python train.py --lr=0.0017 --steps=6900 --final_lr_fraction=0.01
Rows from block 2 of the decoder, named by matrix and row number. Rows with one number belong to one neuron. Each number is 200 + 20 x the weight over its row's rms, rounded and kept within 0 to 999. All counts start at 0.
# gate: MLP gate (decoder.2.mlp.gate.weight, 336x128), inputs 86-127
# fc1: MLP up (decoder.2.mlp.fc1.weight, 336x128), inputs 86-127
# fc2: MLP down (decoder.2.mlp.fc2.weight, 128x336, transposed), outputs 86-127
gate.260,214,224,214,216,219,219,201,193,202,207,150,217,218,198,190,220,176,192,151,230,186,203,201,213,243,210,197,208,227,181,214,189,219,218,194,194,221,177,203,218,237,204
fc1.260,233,177,213,218,192,201,201,175,204,201,203,224,200,219,247,199,219,183,214,183,180,207,221,181,187,216,201,176,219,193,240,213,183,193,184,165,213,225,175,184,198,207
fc2.260,209,199,188,196,176,228,156,206,202,204,210,200,220,210,158,206,215,180,191,173,206,177,215,202,205,205,198,169,194,186,211,193,183,198,228,210,228,197,168,194,202,179
gate.261,198,196,242,193,182,194,171,193,212,245,219,175,210,215,211,183,239,234,223,223,220,201,191,189,207,224,204,207,185,171,188,202,210,175,225,190,173,190,186,208,193,213
fc1.261,180,222,212,206,213,226,238,181,207,177,154,211,227,234,209,215,179,177,217,214,201,209,172,180,216,200,205,217,195,175,218,210,171,180,181,211,247,195,198,164,165,198
fc2.261,210,212,219,177,198,201,248,186,180,207,202,179,221,168,179,211,187,205,172,188,211,192,174,195,217,209,216,192,233,227,244,202,192,194,210,201,195,194,177,219,190,205
gate.262,206,223,227,210,184,184,201,191,192,223,189,194,201,167,161,190,157,222,211,223,193,175,183,242,167,181,224,174,209,236,227,220,193,203,215,196,192,206,176,184,187,195
fc1.262,180,223,199,228,201,214,195,194,175,235,216,215,214,212,215,254,206,245,202,227,209,150,220,215,183,201,180,197,206,182,181,202,201,174,245,190,209,188,232,210,199,190
fc2.262,216,198,173,225,194,196,183,191,192,192,190,167,161,180,186,166,195,191,220,178,193,178,236,193,161,193,193,207,187,178,191,178,222,176,185,222,166,227,201,232,188,180
gate.263,249,222,203,204,215,241,229,197,188,191,207,174,189,233,197,206,178,212,171,217,204,214,210,231,204,202,202,209,194,183,230,201,201,212,190,185,198,191,177,151,216,231
fc1.263,229,170,176,192,216,264,197,220,194,182,198,199,213,210,165,201,162,202,193,222,219,201,242,232,175,195,190,231,181,172,231,204,204,187,194,227,215,204,172,180,228,237
fc2.263,214,188,224,200,163,217,227,204,214,228,181,212,214,188,197,207,171,187,221,184,180,192,217,203,194,183,220,227,197,203,224,229,179,169,171,186,190,178,167,217,176,230
gate.264,176,193,184,202,254,216,173,190,207,158,197,231,192,190,216,154,178,215,195,220,192,218,186,207,179,182,187,168,204,206,181,166,172,211,192,204,220,178,225,195,201,212
fc1.264,184,213,184,205,216,176,213,202,175,167,172,221,198,164,156,205,208,236,214,219,198,205,204,229,200,214,210,186,205,189,217,184,198,203,178,221,200,228,229,206,180,223
fc2.264,189,217,177,172,199,219,182,187,194,210,204,185,187,217,223,207,188,173,174,182,185,210,146,205,201,153,222,190,195,186,172,185,185,221,219,219,212,167,190,187,192,233
gate.265,192,226,223,177,199,232,167,187,228,226,200,176,191,212,205,211,201,196,182,216,191,213,184,173,207,178,200,182,182,209,189,184,186,219,151,205,206,224,226,218,215,222
fc1.265,223,201,232,216,202,183,209,216,163,194,209,176,200,223,177,224,219,204,165,217,214,239,189,194,225,202,231,201,204,208,173,219,209,198,190,159,179,179,201,240,208,193
fc2.265,188,203,185,204,179,188,205,227,213,228,214,200,220,161,162,178,205,232,218,200,223,177,183,179,193,207,163,203,224,183,198,177,181,212,185,193,212,237,149,204,194,201
gate.266,207,207,183,195,220,170,184,206,181,224,214,187,189,165,214,187,194,197,223,190,206,182,241,218,214,157,158,171,179,202,207,217,188,220,210,222,206,209,234,203,198,222
fc1.266,162,197,210,173,205,208,208,195,227,213,173,231,187,224,205,189,200,205,218,225,182,206,202,157,187,230,239,225,173,239,197,203,183,171,222,205,170,173,192,218,200,188
fc2.266,220,195,192,212,204,196,187,191,207,204,196,206,211,195,197,199,179,179,187,219,182,173,209,217,153,180,188,171,196,230,199,192,198,213,204,225,201,203,219,194,229,221
gate.267,231,196,202,197,212,184,186,229,234,213,185,193,179,216,193,239,209,214,190,237,214,168,186,243,179,197,196,202,182,235,217,210,189,146,162,235,198,176,217,193,198,200
fc1.267,181,203,217,196,192,191,203,194,216,210,169,192,179,201,219,181,183,188,168,205,176,207,241,185,198,180,213,218,190,227,201,190,213,221,206,183,235,236,200,222,226,171
fc2.267,189,231,209,206,187,204,183,233,180,185,180,225,185,228,221,209,180,221,210,220,189,211,224,206,201,194,177,164,187,177,191,219,213,192,162,165,212,209,181,194,209,195
gate.268,221,230,183,196,195,202,204,214,217,196,195,202,178,184,214,234,176,218,171,163,195,186,239,204,226,210,194,199,203,195,206,186,195,146,219,161,193,188,181,176,219,185
fc1.268,221,206,193,201,210,193,180,185,203,172,195,219,191,217,198,226,196,223,199,200,212,189,208,223,197,193,200,176,160,156,194,183,207,193,173,212,213,173,220,184,204,184
fc2.268,169,184,194,234,176,216,175,192,243,190,218,192,216,224,166,211,161,189,235,190,185,237,189,174,213,166,174,194,216,206,210,252,209,178,167,189,212,179,174,195,192,195
gate.269,203,211,177,213,180,222,200,212,187,213,192,197,186,206,250,170,184,186,203,233,183,190,230,213,202,214,205,219,180,232,219,242,197,182,209,188,170,180,192,190,223,183
fc1.269,193,205,208,176,184,235,187,176,189,210,200,190,174,194,178,214,188,179,206,163,187,199,224,171,221,206,210,192,216,204,204,204,177,229,207,163,193,177,218,194,177,211
fc2.269,230,198,199,207,193,193,214,171,205,187,222,171,209,220,133,198,204,199,215,188,209,194,201,213,228,178,182,177,207,195,213,196,199,198,172,208,232,201,194,201,186,210
gate.270,217,191,193,184,186,233,172,200,224,154,213,204,212,196,210,229,210,189,207,184,222,229,235,200,209,207,204,234,227,177,202,156,198,229,205,202,219,161,200,212,167,197
fc1.270,205,199,216,216,202,200,219,193,151,225,212,161,187,162,191,196,214,201,183,219,190,215,189,203,181,195,190,195,172,203,184,204,215,194,173,197,208,213,208,167,206,207
fc2.270,216,215,194,213,193,221,205,202,187,191,237,202,212,218,203,224,209,182,222,174,206,215,249,219,186,224,184,191,203,163,201,211,218,194,203,240,221,179,204,193,217,232
gate.271,198,215,202,182,222,190,211,194,199,217,201,209,198,227,201,196,169,192,169,214,150,206,187,175,225,183,184,198,218,200,182,171,163,162,195,193,165,172,203,191,204,199
fc1.271,189,194,176,202,179,179,212,233,215,219,196,190,166,183,210,198,210,217,202,195,180,204,231,174,197,196,192,148,170,190,212,215,171,215,195,220,181,202,194,162,220,194
fc2.271,181,186,221,216,206,220,211,180,237,206,172,230,219,244,219,182,240,223,176,198,170,186,223,194,164,193,191,210,203,192,208,197,184,249,175,199,157,157,181,208,222,221
gate.272,213,201,209,238,178,186,224,197,203,174,199,210,190,186,192,201,227,222,204,204,192,206,196,189,201,219,187,200,173,186,179,218,199,202,189,230,183,191,217,159,169,226
fc1.272,219,180,180,191,192,191,171,220,204,179,212,165,176,218,170,169,207,183,196,219,192,221,165,234,198,229,221,235,224,189,219,200,190,196,181,195,236,243,181,223,205,219
fc2.272,213,171,202,235,182,217,209,190,192,194,202,176,209,207,207,170,219,190,208,186,194,204,156,160,193,177,211,205,197,204,248,196,180,209,217,197,237,222,213,187,196,189
gate.273,169,212,209,170,208,172,190,173,208,175,202,195,183,144,200,203,194,179,196,176,190,199,197,219,213,203,197,187,229,203,158,226,172,212,221,160,187,183,224,204,214,226
fc1.273,179,200,205,209,200,179,197,179,218,185,234,179,218,210,196,213,178,196,203,220,216,245,201,159,228,221,175,179,237,213,212,188,193,177,204,206,188,182,208,213,220,228
fc2.273,251,157,153,227,170,182,222,206,188,216,207,196,193,219,193,159,184,209,162,218,212,217,217,241,212,210,196,191,167,193,215,208,200,212,195,232,193,216,201,178,200,200
gate.274,187,209,215,205,208,230,203,182,152,183,196,181,198,193,196,188,201,166,228,210,209,195,193,211,203,178,220,214,193,181,217,178,167,196,202,238,198,207,222,190,177,200
fc1.274,185,209,161,185,232,212,185,221,203,200,161,193,208,190,195,200,210,187,207,211,195,179,208,249,171,234,219,178,181,190,153,187,210,246,190,223,192,224,209,198,213,205
fc2.274,211,203,202,186,173,212,204,182,198,209,210,220,202,169,219,199,182,215,203,189,168,199,200,228,193,191,188,189,216,183,222,208,197,178,217,233,198,203,212,184,190,176
gate.275,191,185,206,194,197,180,243,174,164,179,186,209,232,218,202,246,239,231,200,199,205,214,201,168,200,180,187,192,220,172,177,192,194,190,183,205,172,187,197,212,183,172
fc1.275,205,198,226,225,212,196,217,177,215,192,188,196,227,222,184,204,246,217,203,194,188,204,243,174,202,225,201,176,196,185,186,196,214,221,187,211,157,195,172,250,192,205
fc2.275,209,203,229,183,174,212,175,240,223,204,202,218,217,191,205,215,208,211,227,199,178,177,224,236,194,202,197,181,176,185,174,182,213,203,228,227,170,207,229,194,230,186
gate.276,225,205,229,238,184,212,191,195,216,197,208,189,195,185,226,227,214,178,195,219,177,200,202,217,178,189,162,207,189,173,163,211,221,166,192,199,173,221,203,234,198,206
fc1.276,211,213,220,212,188,213,206,207,216,255,207,174,191,184,214,205,208,187,203,149,229,212,199,179,198,220,194,197,173,165,226,205,223,218,210,226,193,183,229,202,198,200
fc2.276,195,201,198,207,230,181,200,154,222,196,221,244,195,210,193,206,203,201,191,175,228,210,213,179,233,223,217,223,207,209,172,207,173,203,183,169,193,220,208,199,219,210
gate.277,231,207,198,213,187,181,181,218,208,191,190,201,238,238,182,207,182,200,195,198,215,215,236,172,214,213,197,232,201,192,205,201,194,214,196,220,184,211,179,209,186,195
fc1.277,193,197,207,193,209,190,229,186,190,174,195,220,218,226,186,201,210,194,197,232,189,190,168,178,189,196,223,182,195,229,225,172,198,210,187,199,160,171,196,218,195,166
fc2.277,210,187,198,178,181,240,180,186,201,187,196,195,210,201,186,177,204,183,179,183,195,197,238,193,192,221,176,206,201,212,179,204,204,160,197,197,209,175,250,210,211,210
gate.278,218,210,210,210,205,155,218,195,218,215,175,231,194,199,196,214,180,197,226,227,146,197,227,218,181,220,248,172,182,222,246,158,175,206,210,211,196,215,179,204,209,196
fc1.278,187,206,212,211,202,209,234,195,232,227,221,224,204,178,166,190,205,199,189,203,169,201,200,217,201,201,179,210,186,226,209,150,220,183,219,194,175,217,181,187,205,210
fc2.278,209,188,175,198,221,188,190,219,183,218,206,196,184,161,200,200,219,173,198,221,212,190,214,180,209,192,214,215,206,168,185,182,216,185,223,191,208,228,239,206,225,188
gate.279,190,171,223,183,169,194,204,196,204,211,195,193,213,206,204,195,229,203,197,268,214,211,222,214,182,225,207,179,168,247,188,220,217,200,171,195,210,191,191,216,171,193
fc1.279,185,211,166,202,194,203,231,191,193,148,218,211,192,203,212,192,221,203,179,174,186,185,188,184,184,172,190,165,180,171,201,194,227,208,217,190,166,224,192,209,199,200
fc2.279,192,213,200,170,220,184,229,203,214,184,181,151,206,224,189,220,200,206,232,184,223,215,179,217,206,192,199,187,220,208,207,201,199,195,185,206,211,206,186,178,213,233
gate.280,191,220,252,201,230,190,204,212,204,175,189,175,203,230,202,202,206,210,165,224,202,229,210,185,167,177,205,184,211,176,188,202,195,180,167,192,193,174,204,248,197,204
fc1.280,206,191,210,189,197,159,207,169,212,173,206,188,220,225,214,177,196,207,208,208,195,176,191,198,172,186,217,205,199,195,232,190,185,196,190,243,212,181,197,218,191,204
fc2.280,220,205,180,222,211,161,210,194,190,200,194,203,222,207,197,219,211,196,240,153,170,204,203,206,173,211,190,198,209,209,223,196,190,189,189,227,204,208,221,192,209,224
gate.281,204,217,202,216,177,184,188,216,177,227,206,203,217,200,177,172,222,238,224,176,207,184,188,205,196,194,223,223,229,212,226,215,208,199,160,215,169,207,209,176,194,203
fc1.281,183,185,200,174,217,192,196,177,202,193,199,183,231,189,172,201,213,214,217,180,194,205,208,192,186,202,185,183,248,234,232,185,207,208,200,185,249,205,188,176,190,201
fc2.281,202,160,190,193,176,181,169,207,187,207,226,182,219,193,178,219,199,196,197,206,195,230,202,222,193,195,179,178,192,224,182,205,214,203,170,197,176,186,190,214,198,223
gate.282,220,213,197,201,205,186,207,186,175,211,184,208,202,204,192,216,195,190,177,230,231,182,238,194,165,184,180,186,214,195,216,153,182,197,202,219,147,182,207,207,185,184
fc1.282,196,201,198,183,179,201,201,190,208,235,189,186,186,192,205,227,189,207,197,188,187,215,196,197,201,186,185,170,204,220,165,182,191,192,234,198,185,171,223,205,229,181
fc2.282,216,217,193,202,198,137,182,193,172,200,208,211,205,193,188,211,161,197,201,203,230,221,212,179,211,236,200,183,188,206,196,207,180,219,167,234,197,188,189,200,198,202
gate.283,217,178,231,245,185,172,224,170,205,190,177,184,188,179,233,227,171,216,200,184,189,171,207,205,194,205,215,176,186,204,204,219,224,191,168,208,181,222,195,179,237,185
fc1.283,236,200,211,163,201,195,231,197,201,161,165,223,191,196,195,190,169,204,170,198,194,191,213,212,193,189,161,209,202,184,192,206,194,198,217,206,170,230,195,214,197,205
fc2.283,217,202,175,177,165,215,191,192,223,215,193,232,237,228,211,212,190,222,168,192,210,197,230,186,200,178,176,198,172,216,184,210,210,213,219,204,206,219,218,193,199,183
gate.284,190,200,194,159,245,189,197,192,211,205,166,194,183,187,225,176,202,205,182,218,214,217,216,199,223,195,203,188,181,205,223,180,203,140,213,229,190,177,203,205,186,165
fc1.284,228,208,199,199,203,218,177,196,194,178,211,169,229,193,175,195,220,250,208,215,187,226,233,181,216,174,182,202,204,165,189,172,185,208,225,174,195,183,197,165,234,185
fc2.284,191,209,211,209,178,199,144,159,245,217,191,231,200,194,156,196,168,166,195,235,194,198,191,189,188,212,218,220,194,189,180,188,198,197,190,197,213,185,216,211,188,199
gate.285,192,194,195,203,187,199,228,199,212,203,198,226,176,195,224,194,144,193,193,170,177,223,206,200,222,170,215,200,193,200,211,202,167,172,212,223,175,179,182,210,176,188
fc1.285,216,223,215,167,206,176,215,239,155,179,215,212,198,181,189,194,196,187,218,188,171,206,180,189,196,194,202,201,218,225,215,191,195,229,215,191,202,214,203,195,211,217
fc2.285,209,211,197,214,156,232,202,234,189,204,197,244,225,180,205,173,198,194,206,194,235,186,209,167,171,215,186,184,207,223,174,183,220,197,200,185,182,197,185,209,187,240
gate.286,200,197,156,166,203,167,197,202,207,223,184,233,196,191,202,187,216,210,209,171,219,221,201,185,172,238,197,221,170,206,212,165,223,191,210,208,226,205,176,196,212,224
fc1.286,206,171,194,192,220,230,220,192,229,194,212,229,198,184,192,194,231,200,202,215,179,207,171,170,211,223,216,210,177,176,239,182,232,194,185,164,179,229,192,204,198,195
fc2.286,202,187,225,216,189,200,205,217,172,211,224,190,224,205,208,207,143,202,204,206,219,215,202,219,197,223,186,152,192,212,213,193,193,190,198,210,190,184,209,175,203,216
gate.287,184,225,171,170,208,214,203,162,199,179,166,247,198,211,144,198,217,183,217,222,184,197,177,184,194,201,215,204,211,214,157,183,183,203,225,192,201,205,193,162,192,215
fc1.287,240,163,202,190,202,188,201,163,158,224,216,193,235,224,236,196,217,185,209,201,198,225,208,215,185,160,188,186,175,238,171,220,180,159,174,190,234,191,197,210,188,202
fc2.287,226,226,201,195,204,179,213,184,199,211,178,194,185,231,168,199,198,193,209,174,190,195,192,179,201,205,208,199,153,229,189,212,184,202,205,208,187,205,233,228,229,191
gate.288,212,169,215,233,182,212,198,199,203,173,187,258,232,206,211,235,202,173,201,239,205,185,218,210,200,183,214,216,185,193,190,214,213,173,169,216,207,215,199,229,226,181
fc1.288,170,205,171,207,174,221,223,188,225,189,215,202,226,199,185,174,202,209,223,200,191,217,241,190,179,203,236,179,214,172,216,187,216,214,207,187,194,211,185,204,180,222
fc2.288,208,210,204,183,194,217,235,221,196,190,198,159,213,193,216,224,207,207,155,180,152,219,171,185,213,216,186,208,217,194,190,213,209,243,191,202,210,213,221,217,196,236
gate.289,193,207,201,146,217,189,168,202,218,192,219,200,170,159,148,197,215,192,198,194,157,225,198,196,207,166,212,178,196,219,207,213,218,202,211,208,191,167,222,222,176,209
fc1.289,201,211,201,160,212,187,174,226,206,219,235,195,177,167,209,181,196,208,198,216,173,222,197,195,206,183,207,197,191,191,188,224,197,208,202,196,182,183,191,217,195,225
fc2.289,208,219,176,211,201,195,187,203,173,233,187,192,196,207,174,197,209,204,201,228,227,205,217,170,190,206,229,155,205,196,187,149,218,165,223,204,192,209,184,193,205,177
gate.290,210,214,212,223,189,203,177,201,225,214,225,212,211,200,208,195,225,205,192,176,165,208,190,202,198,216,207,185,173,204,232,212,223,195,157,203,240,221,191,181,210,183
fc1.290,208,224,207,222,222,185,167,206,198,207,218,202,178,175,189,227,223,233,212,210,184,218,215,198,195,210,178,179,165,175,219,190,204,172,204,173,241,176,200,225,173,138
fc2.290,228,191,197,195,212,212,225,216,201,191,189,201,227,186,181,210,199,205,196,186,209,200,186,198,179,187,200,205,197,186,186,178,237,228,203,232,223,214,222,194,234,188
gate.291,221,217,193,180,216,199,180,223,207,182,194,223,181,223,230,202,166,202,188,222,165,188,189,229,215,180,203,201,199,178,209,180,212,216,208,170,205,179,201,133,205,208
fc1.291,227,213,203,207,198,171,218,191,191,195,213,204,212,202,189,219,192,150,193,189,198,193,201,198,227,230,187,185,180,221,241,154,221,183,194,174,195,214,193,182,237,186
fc2.291,201,208,215,148,190,202,214,214,196,226,201,153,185,200,205,183,179,202,186,225,205,204,217,193,210,215,216,224,211,161,153,193,201,168,218,155,200,197,193,216,213,174
gate.292,236,210,210,210,165,186,236,186,183,176,193,184,232,200,200,182,204,227,146,178,172,188,197,212,199,176,222,197,201,197,221,207,214,229,211,196,236,221,219,171,214,215
fc1.292,183,183,184,187,197,206,169,214,227,215,217,211,172,211,190,185,180,204,213,187,193,215,222,209,197,196,188,179,201,172,180,201,206,184,228,222,207,158,209,198,229,228
fc2.292,230,224,163,183,220,209,204,183,208,195,196,172,184,189,195,199,203,201,158,196,173,207,192,216,216,258,152,163,213,217,187,234,236,165,214,208,188,194,199,162,223,199
gate.293,215,213,197,228,197,181,166,223,231,193,197,201,153,182,208,184,198,191,195,217,217,167,184,214,195,208,195,207,185,229,198,228,214,203,198,183,217,171,181,189,211,218
fc1.293,168,180,213,211,215,196,196,222,189,191,243,188,206,220,162,219,215,200,214,211,209,223,227,214,197,191,198,190,258,182,203,195,233,184,225,152,180,231,185,208,212,148
fc2.293,197,178,209,215,230,186,205,175,163,196,193,174,196,204,190,195,213,227,206,204,205,209,182,200,207,200,163,166,248,207,205,202,171,224,195,188,178,164,228,202,173,199
gate.294,151,174,172,181,245,159,193,192,186,197,193,162,176,209,196,158,217,200,185,203,195,203,211,193,172,176,212,199,181,264,215,180,201,208,193,201,204,191,211,252,195,186
fc1.294,206,197,182,215,181,244,182,195,221,198,188,169,195,221,214,189,207,225,218,204,262,189,226,220,201,209,169,237,193,208,170,220,205,153,141,198,214,202,198,210,226,175
fc2.294,202,160,190,224,180,232,188,207,204,178,178,208,188,224,232,188,195,238,173,176,151,190,221,202,184,247,213,193,229,187,192,216,206,171,225,161,203,204,203,191,198,185
gate.295,215,197,203,186,182,172,213,171,177,185,209,204,196,167,223,201,171,178,179,189,196,218,218,199,204,213,169,211,205,191,208,174,198,196,230,174,161,172,210,177,194,160
fc1.295,211,165,231,207,212,203,208,268,177,177,209,222,217,188,230,169,174,197,176,203,195,224,220,218,256,159,212,202,212,216,183,207,189,200,222,198,158,217,196,175,197,170
fc2.295,206,234,186,184,199,227,189,184,234,171,162,213,167,182,175,223,202,197,233,210,212,223,196,178,215,179,216,204,193,162,199,203,186,213,176,217,200,223,222,202,200,220
gate.296,235,223,212,151,214,231,205,180,198,173,181,212,191,229,201,169,177,210,211,231,198,167,216,215,214,180,200,218,193,205,222,226,227,207,179,206,160,198,191,221,206,171
fc1.296,193,201,176,189,202,190,207,196,206,195,206,187,174,219,200,218,190,233,243,165,224,180,189,150,182,229,204,191,205,221,198,191,174,183,194,199,196,202,167,173,246,205
fc2.296,178,201,251,198,228,197,234,190,219,222,214,206,200,225,228,222,180,211,195,210,165,220,206,210,214,197,223,195,174,195,197,210,192,222,184,215,215,179,207,210,144,200
gate.297,229,198,190,205,201,221,189,199,195,201,213,206,204,158,173,184,190,178,203,177,198,214,231,165,186,201,191,200,174,197,201,194,201,209,180,162,230,174,203,224,218,232
fc1.297,175,199,193,217,193,224,207,193,171,235,229,179,242,177,194,218,201,199,205,237,264,205,230,222,204,172,194,203,232,216,183,191,215,196,217,207,190,192,234,235,205,213
fc2.297,213,188,182,178,185,175,217,176,204,177,197,235,226,185,213,216,223,181,216,209,161,176,170,176,211,150,226,244,175,197,232,186,205,248,143,210,169,221,200,187,210,222
gate.298,224,210,204,191,196,201,158,228,178,187,200,164,180,204,232,203,155,246,188,192,185,220,189,228,185,207,184,188,170,197,230,201,165,206,218,219,192,183,206,193,206,185
fc1.298,180,192,198,186,228,207,194,188,212,197,173,207,186,221,192,206,175,218,211,198,218,204,181,179,182,198,150,172,164,180,193,188,194,186,201,223,234,192,228,204,219,211
fc2.298,211,206,174,207,236,204,178,178,203,217,236,201,222,199,206,184,175,197,207,234,171,201,199,238,163,189,194,190,187,222,181,232,193,213,198,209,137,201,192,196,204,193
gate.299,186,197,205,189,209,215,174,184,195,223,243,157,221,206,233,218,179,205,180,201,209,177,181,198,183,204,187,238,204,215,192,204,151,158,203,220,224,193,178,177,194,216
fc1.299,206,226,202,207,195,263,183,169,190,177,246,213,210,218,175,154,202,216,234,206,202,238,247,181,213,183,219,205,189,212,200,203,195,200,184,221,170,177,204,225,203,195
fc2.299,203,209,199,190,187,206,206,165,214,182,199,202,213,208,189,207,202,255,226,190,203,172,194,204,230,183,193,204,188,185,192,236,204,196,241,234,244,184,217,194,221,166
gate.300,189,191,213,172,234,210,208,218,201,211,207,208,213,167,204,187,192,204,194,193,205,198,192,145,227,170,212,189,192,211,205,183,217,188,190,158,202,177,215,205,195,191
fc1.300,188,199,198,200,213,199,184,184,186,209,221,187,209,221,227,223,218,165,226,207,213,186,155,164,203,202,207,224,193,189,227,231,202,183,195,180,202,178,178,197,203,225
fc2.300,219,200,192,204,210,184,193,159,244,217,209,210,213,228,177,190,161,180,203,189,215,208,192,192,217,168,199,233,217,201,179,227,211,205,182,182,203,206,233,189,203,195
gate.301,178,205,200,197,234,215,162,177,218,183,198,204,209,192,217,193,180,233,208,204,198,183,176,231,183,180,202,186,194,184,205,213,207,250,197,186,212,209,190,197,224,222
fc1.301,185,243,205,179,179,203,184,155,196,197,215,170,224,189,206,186,224,163,203,180,226,214,221,224,194,210,219,197,205,180,186,240,177,203,233,214,170,244,190,200,200,213
fc2.301,205,181,199,190,226,207,215,243,218,166,215,187,193,193,183,201,200,185,197,228,159,192,213,231,195,210,193,221,193,216,217,180,199,151,199,213,174,202,193,232,200,174
gate.302,218,173,197,201,206,200,176,227,201,187,224,198,184,198,272,204,161,197,196,184,199,199,210,189,183,173,194,211,207,209,209,190,215,161,221,206,174,210,201,209,223,199
fc1.302,212,186,190,177,183,201,193,213,197,205,209,202,194,216,239,192,191,192,207,202,195,209,190,176,200,189,187,188,204,226,229,171,195,193,205,220,205,210,205,233,167,182
fc2.302,213,223,181,229,186,191,172,200,173,202,212,197,216,213,229,216,155,170,213,200,217,173,190,213,188,221,218,189,198,184,186,212,209,191,236,221,175,180,220,210,189,225
gate.303,162,236,227,208,203,180,198,209,223,169,174,206,195,182,211,196,189,194,184,222,210,221,222,173,209,221,207,204,207,195,228,194,202,203,219,212,196,196,220,186,204,199
fc1.303,186,196,183,169,239,178,207,189,199,183,203,248,198,215,201,219,202,208,179,201,192,187,218,190,218,220,240,219,209,248,218,203,185,201,206,200,222,190,207,223,203,201
fc2.303,206,222,193,174,191,176,207,215,228,165,196,195,208,208,208,182,176,258,198,206,212,230,219,210,198,198,177,225,218,217,202,182,186,251,223,178,213,198,198,175,184,209
gate.304,228,208,213,168,194,198,211,179,210,211,213,206,232,200,204,195,184,216,180,189,208,214,230,181,227,203,204,183,219,204,172,170,183,195,204,198,155,190,179,136,216,155
fc1.304,210,197,221,175,187,197,188,212,217,205,197,207,235,188,231,250,168,227,197,203,198,201,193,211,192,218,207,239,212,190,197,229,191,221,224,181,193,176,227,183,226,194
fc2.304,240,182,167,235,211,193,217,218,219,182,211,189,192,180,189,163,220,204,178,202,229,168,208,215,215,227,197,219,205,204,209,183,200,221,180,227,179,184,202,222,194,203
gate.305,205,209,168,186,235,186,179,196,220,209,207,220,240,169,194,209,174,201,156,185,161,174,213,213,193,179,232,215,221,161,231,212,186,210,189,161,195,204,203,218,206,221
fc1.305,196,178,190,192,147,218,222,187,193,198,199,235,203,173,193,204,166,213,217,218,199,220,227,164,167,232,228,216,186,200,173,213,188,203,177,217,190,191,197,213,170,191
fc2.305,190,208,191,197,214,182,199,239,191,197,186,194,163,234,211,185,239,207,197,193,221,163,190,212,216,199,233,221,193,182,193,215,214,195,245,211,204,201,154,230,225,205
gate.306,211,198,223,194,194,241,176,197,241,216,216,200,247,181,209,195,179,211,162,179,202,207,182,227,165,205,227,254,179,184,190,201,246,192,200,200,205,189,190,191,197,194
fc1.306,194,185,217,214,171,209,199,196,193,201,224,178,169,220,197,225,187,197,187,198,196,195,210,205,213,228,199,204,229,190,190,194,171,171,206,212,204,230,220,141,185,215
fc2.306,182,184,185,190,212,222,210,198,160,212,215,210,211,190,205,269,186,189,154,198,173,210,192,205,207,229,228,197,169,197,226,197,210,212,201,182,244,180,180,188,203,146
gate.307,213,200,197,233,185,197,183,255,180,195,179,195,197,202,162,206,213,190,203,211,195,214,206,159,171,187,173,191,192,180,191,217,160,187,226,195,203,210,162,214,186,223
fc1.307,239,235,170,164,215,211,191,201,190,188,185,206,223,216,222,177,210,182,212,225,199,225,231,200,193,204,198,226,188,206,217,178,226,193,202,189,218,183,187,231,193,202
fc2.307,213,201,205,232,216,191,208,168,206,174,180,203,193,208,206,206,176,177,197,207,207,193,222,195,211,230,239,169,208,202,217,212,218,206,209,179,192,238,199,187,193,227
gate.308,170,206,187,186,204,202,225,211,239,194,191,179,178,169,195,171,235,199,169,196,230,231,233,189,189,199,179,216,192,178,189,154,232,224,164,204,227,235,202,184,171,175
fc1.308,230,205,178,204,210,203,221,175,178,208,225,210,190,228,214,195,227,220,170,172,199,202,211,193,177,200,234,212,173,200,148,201,175,195,218,219,194,188,205,186,166,178
fc2.308,184,205,239,186,191,201,209,192,183,185,176,207,198,167,198,195,172,176,203,239,213,192,197,168,184,183,203,206,219,172,232,221,206,192,206,198,216,218,204,188,186,181
gate.309,204,159,212,180,215,222,201,159,228,231,194,196,214,215,190,179,146,206,218,206,204,200,187,220,162,202,195,208,174,205,208,202,220,199,172,203,183,198,221,245,204,187
fc1.309,238,228,202,176,229,195,230,200,187,224,189,196,202,221,163,209,232,193,180,214,205,219,210,230,183,176,194,188,214,200,220,229,214,194,210,189,218,201,205,201,221,189
fc2.309,228,188,197,180,160,224,241,173,186,183,186,214,201,241,209,211,164,194,221,224,167,169,177,188,178,244,227,178,207,215,194,209,167,238,202,193,190,204,215,171,206,206
gate.310,215,218,198,188,198,209,198,192,174,209,212,198,193,255,201,202,218,204,162,187,177,211,208,218,225,185,210,209,186,193,196,194,190,153,183,204,203,205,217,210,215,196
fc1.310,189,218,179,228,186,187,211,187,228,219,211,229,186,216,200,188,186,202,208,211,194,205,189,189,185,193,177,199,209,191,206,218,201,220,234,154,225,196,190,159,194,190
fc2.310,229,244,187,212,222,213,206,169,230,178,184,206,216,208,178,162,174,189,177,230,218,230,188,212,198,169,201,207,244,203,159,227,201,200,203,211,204,212,194,180,185,206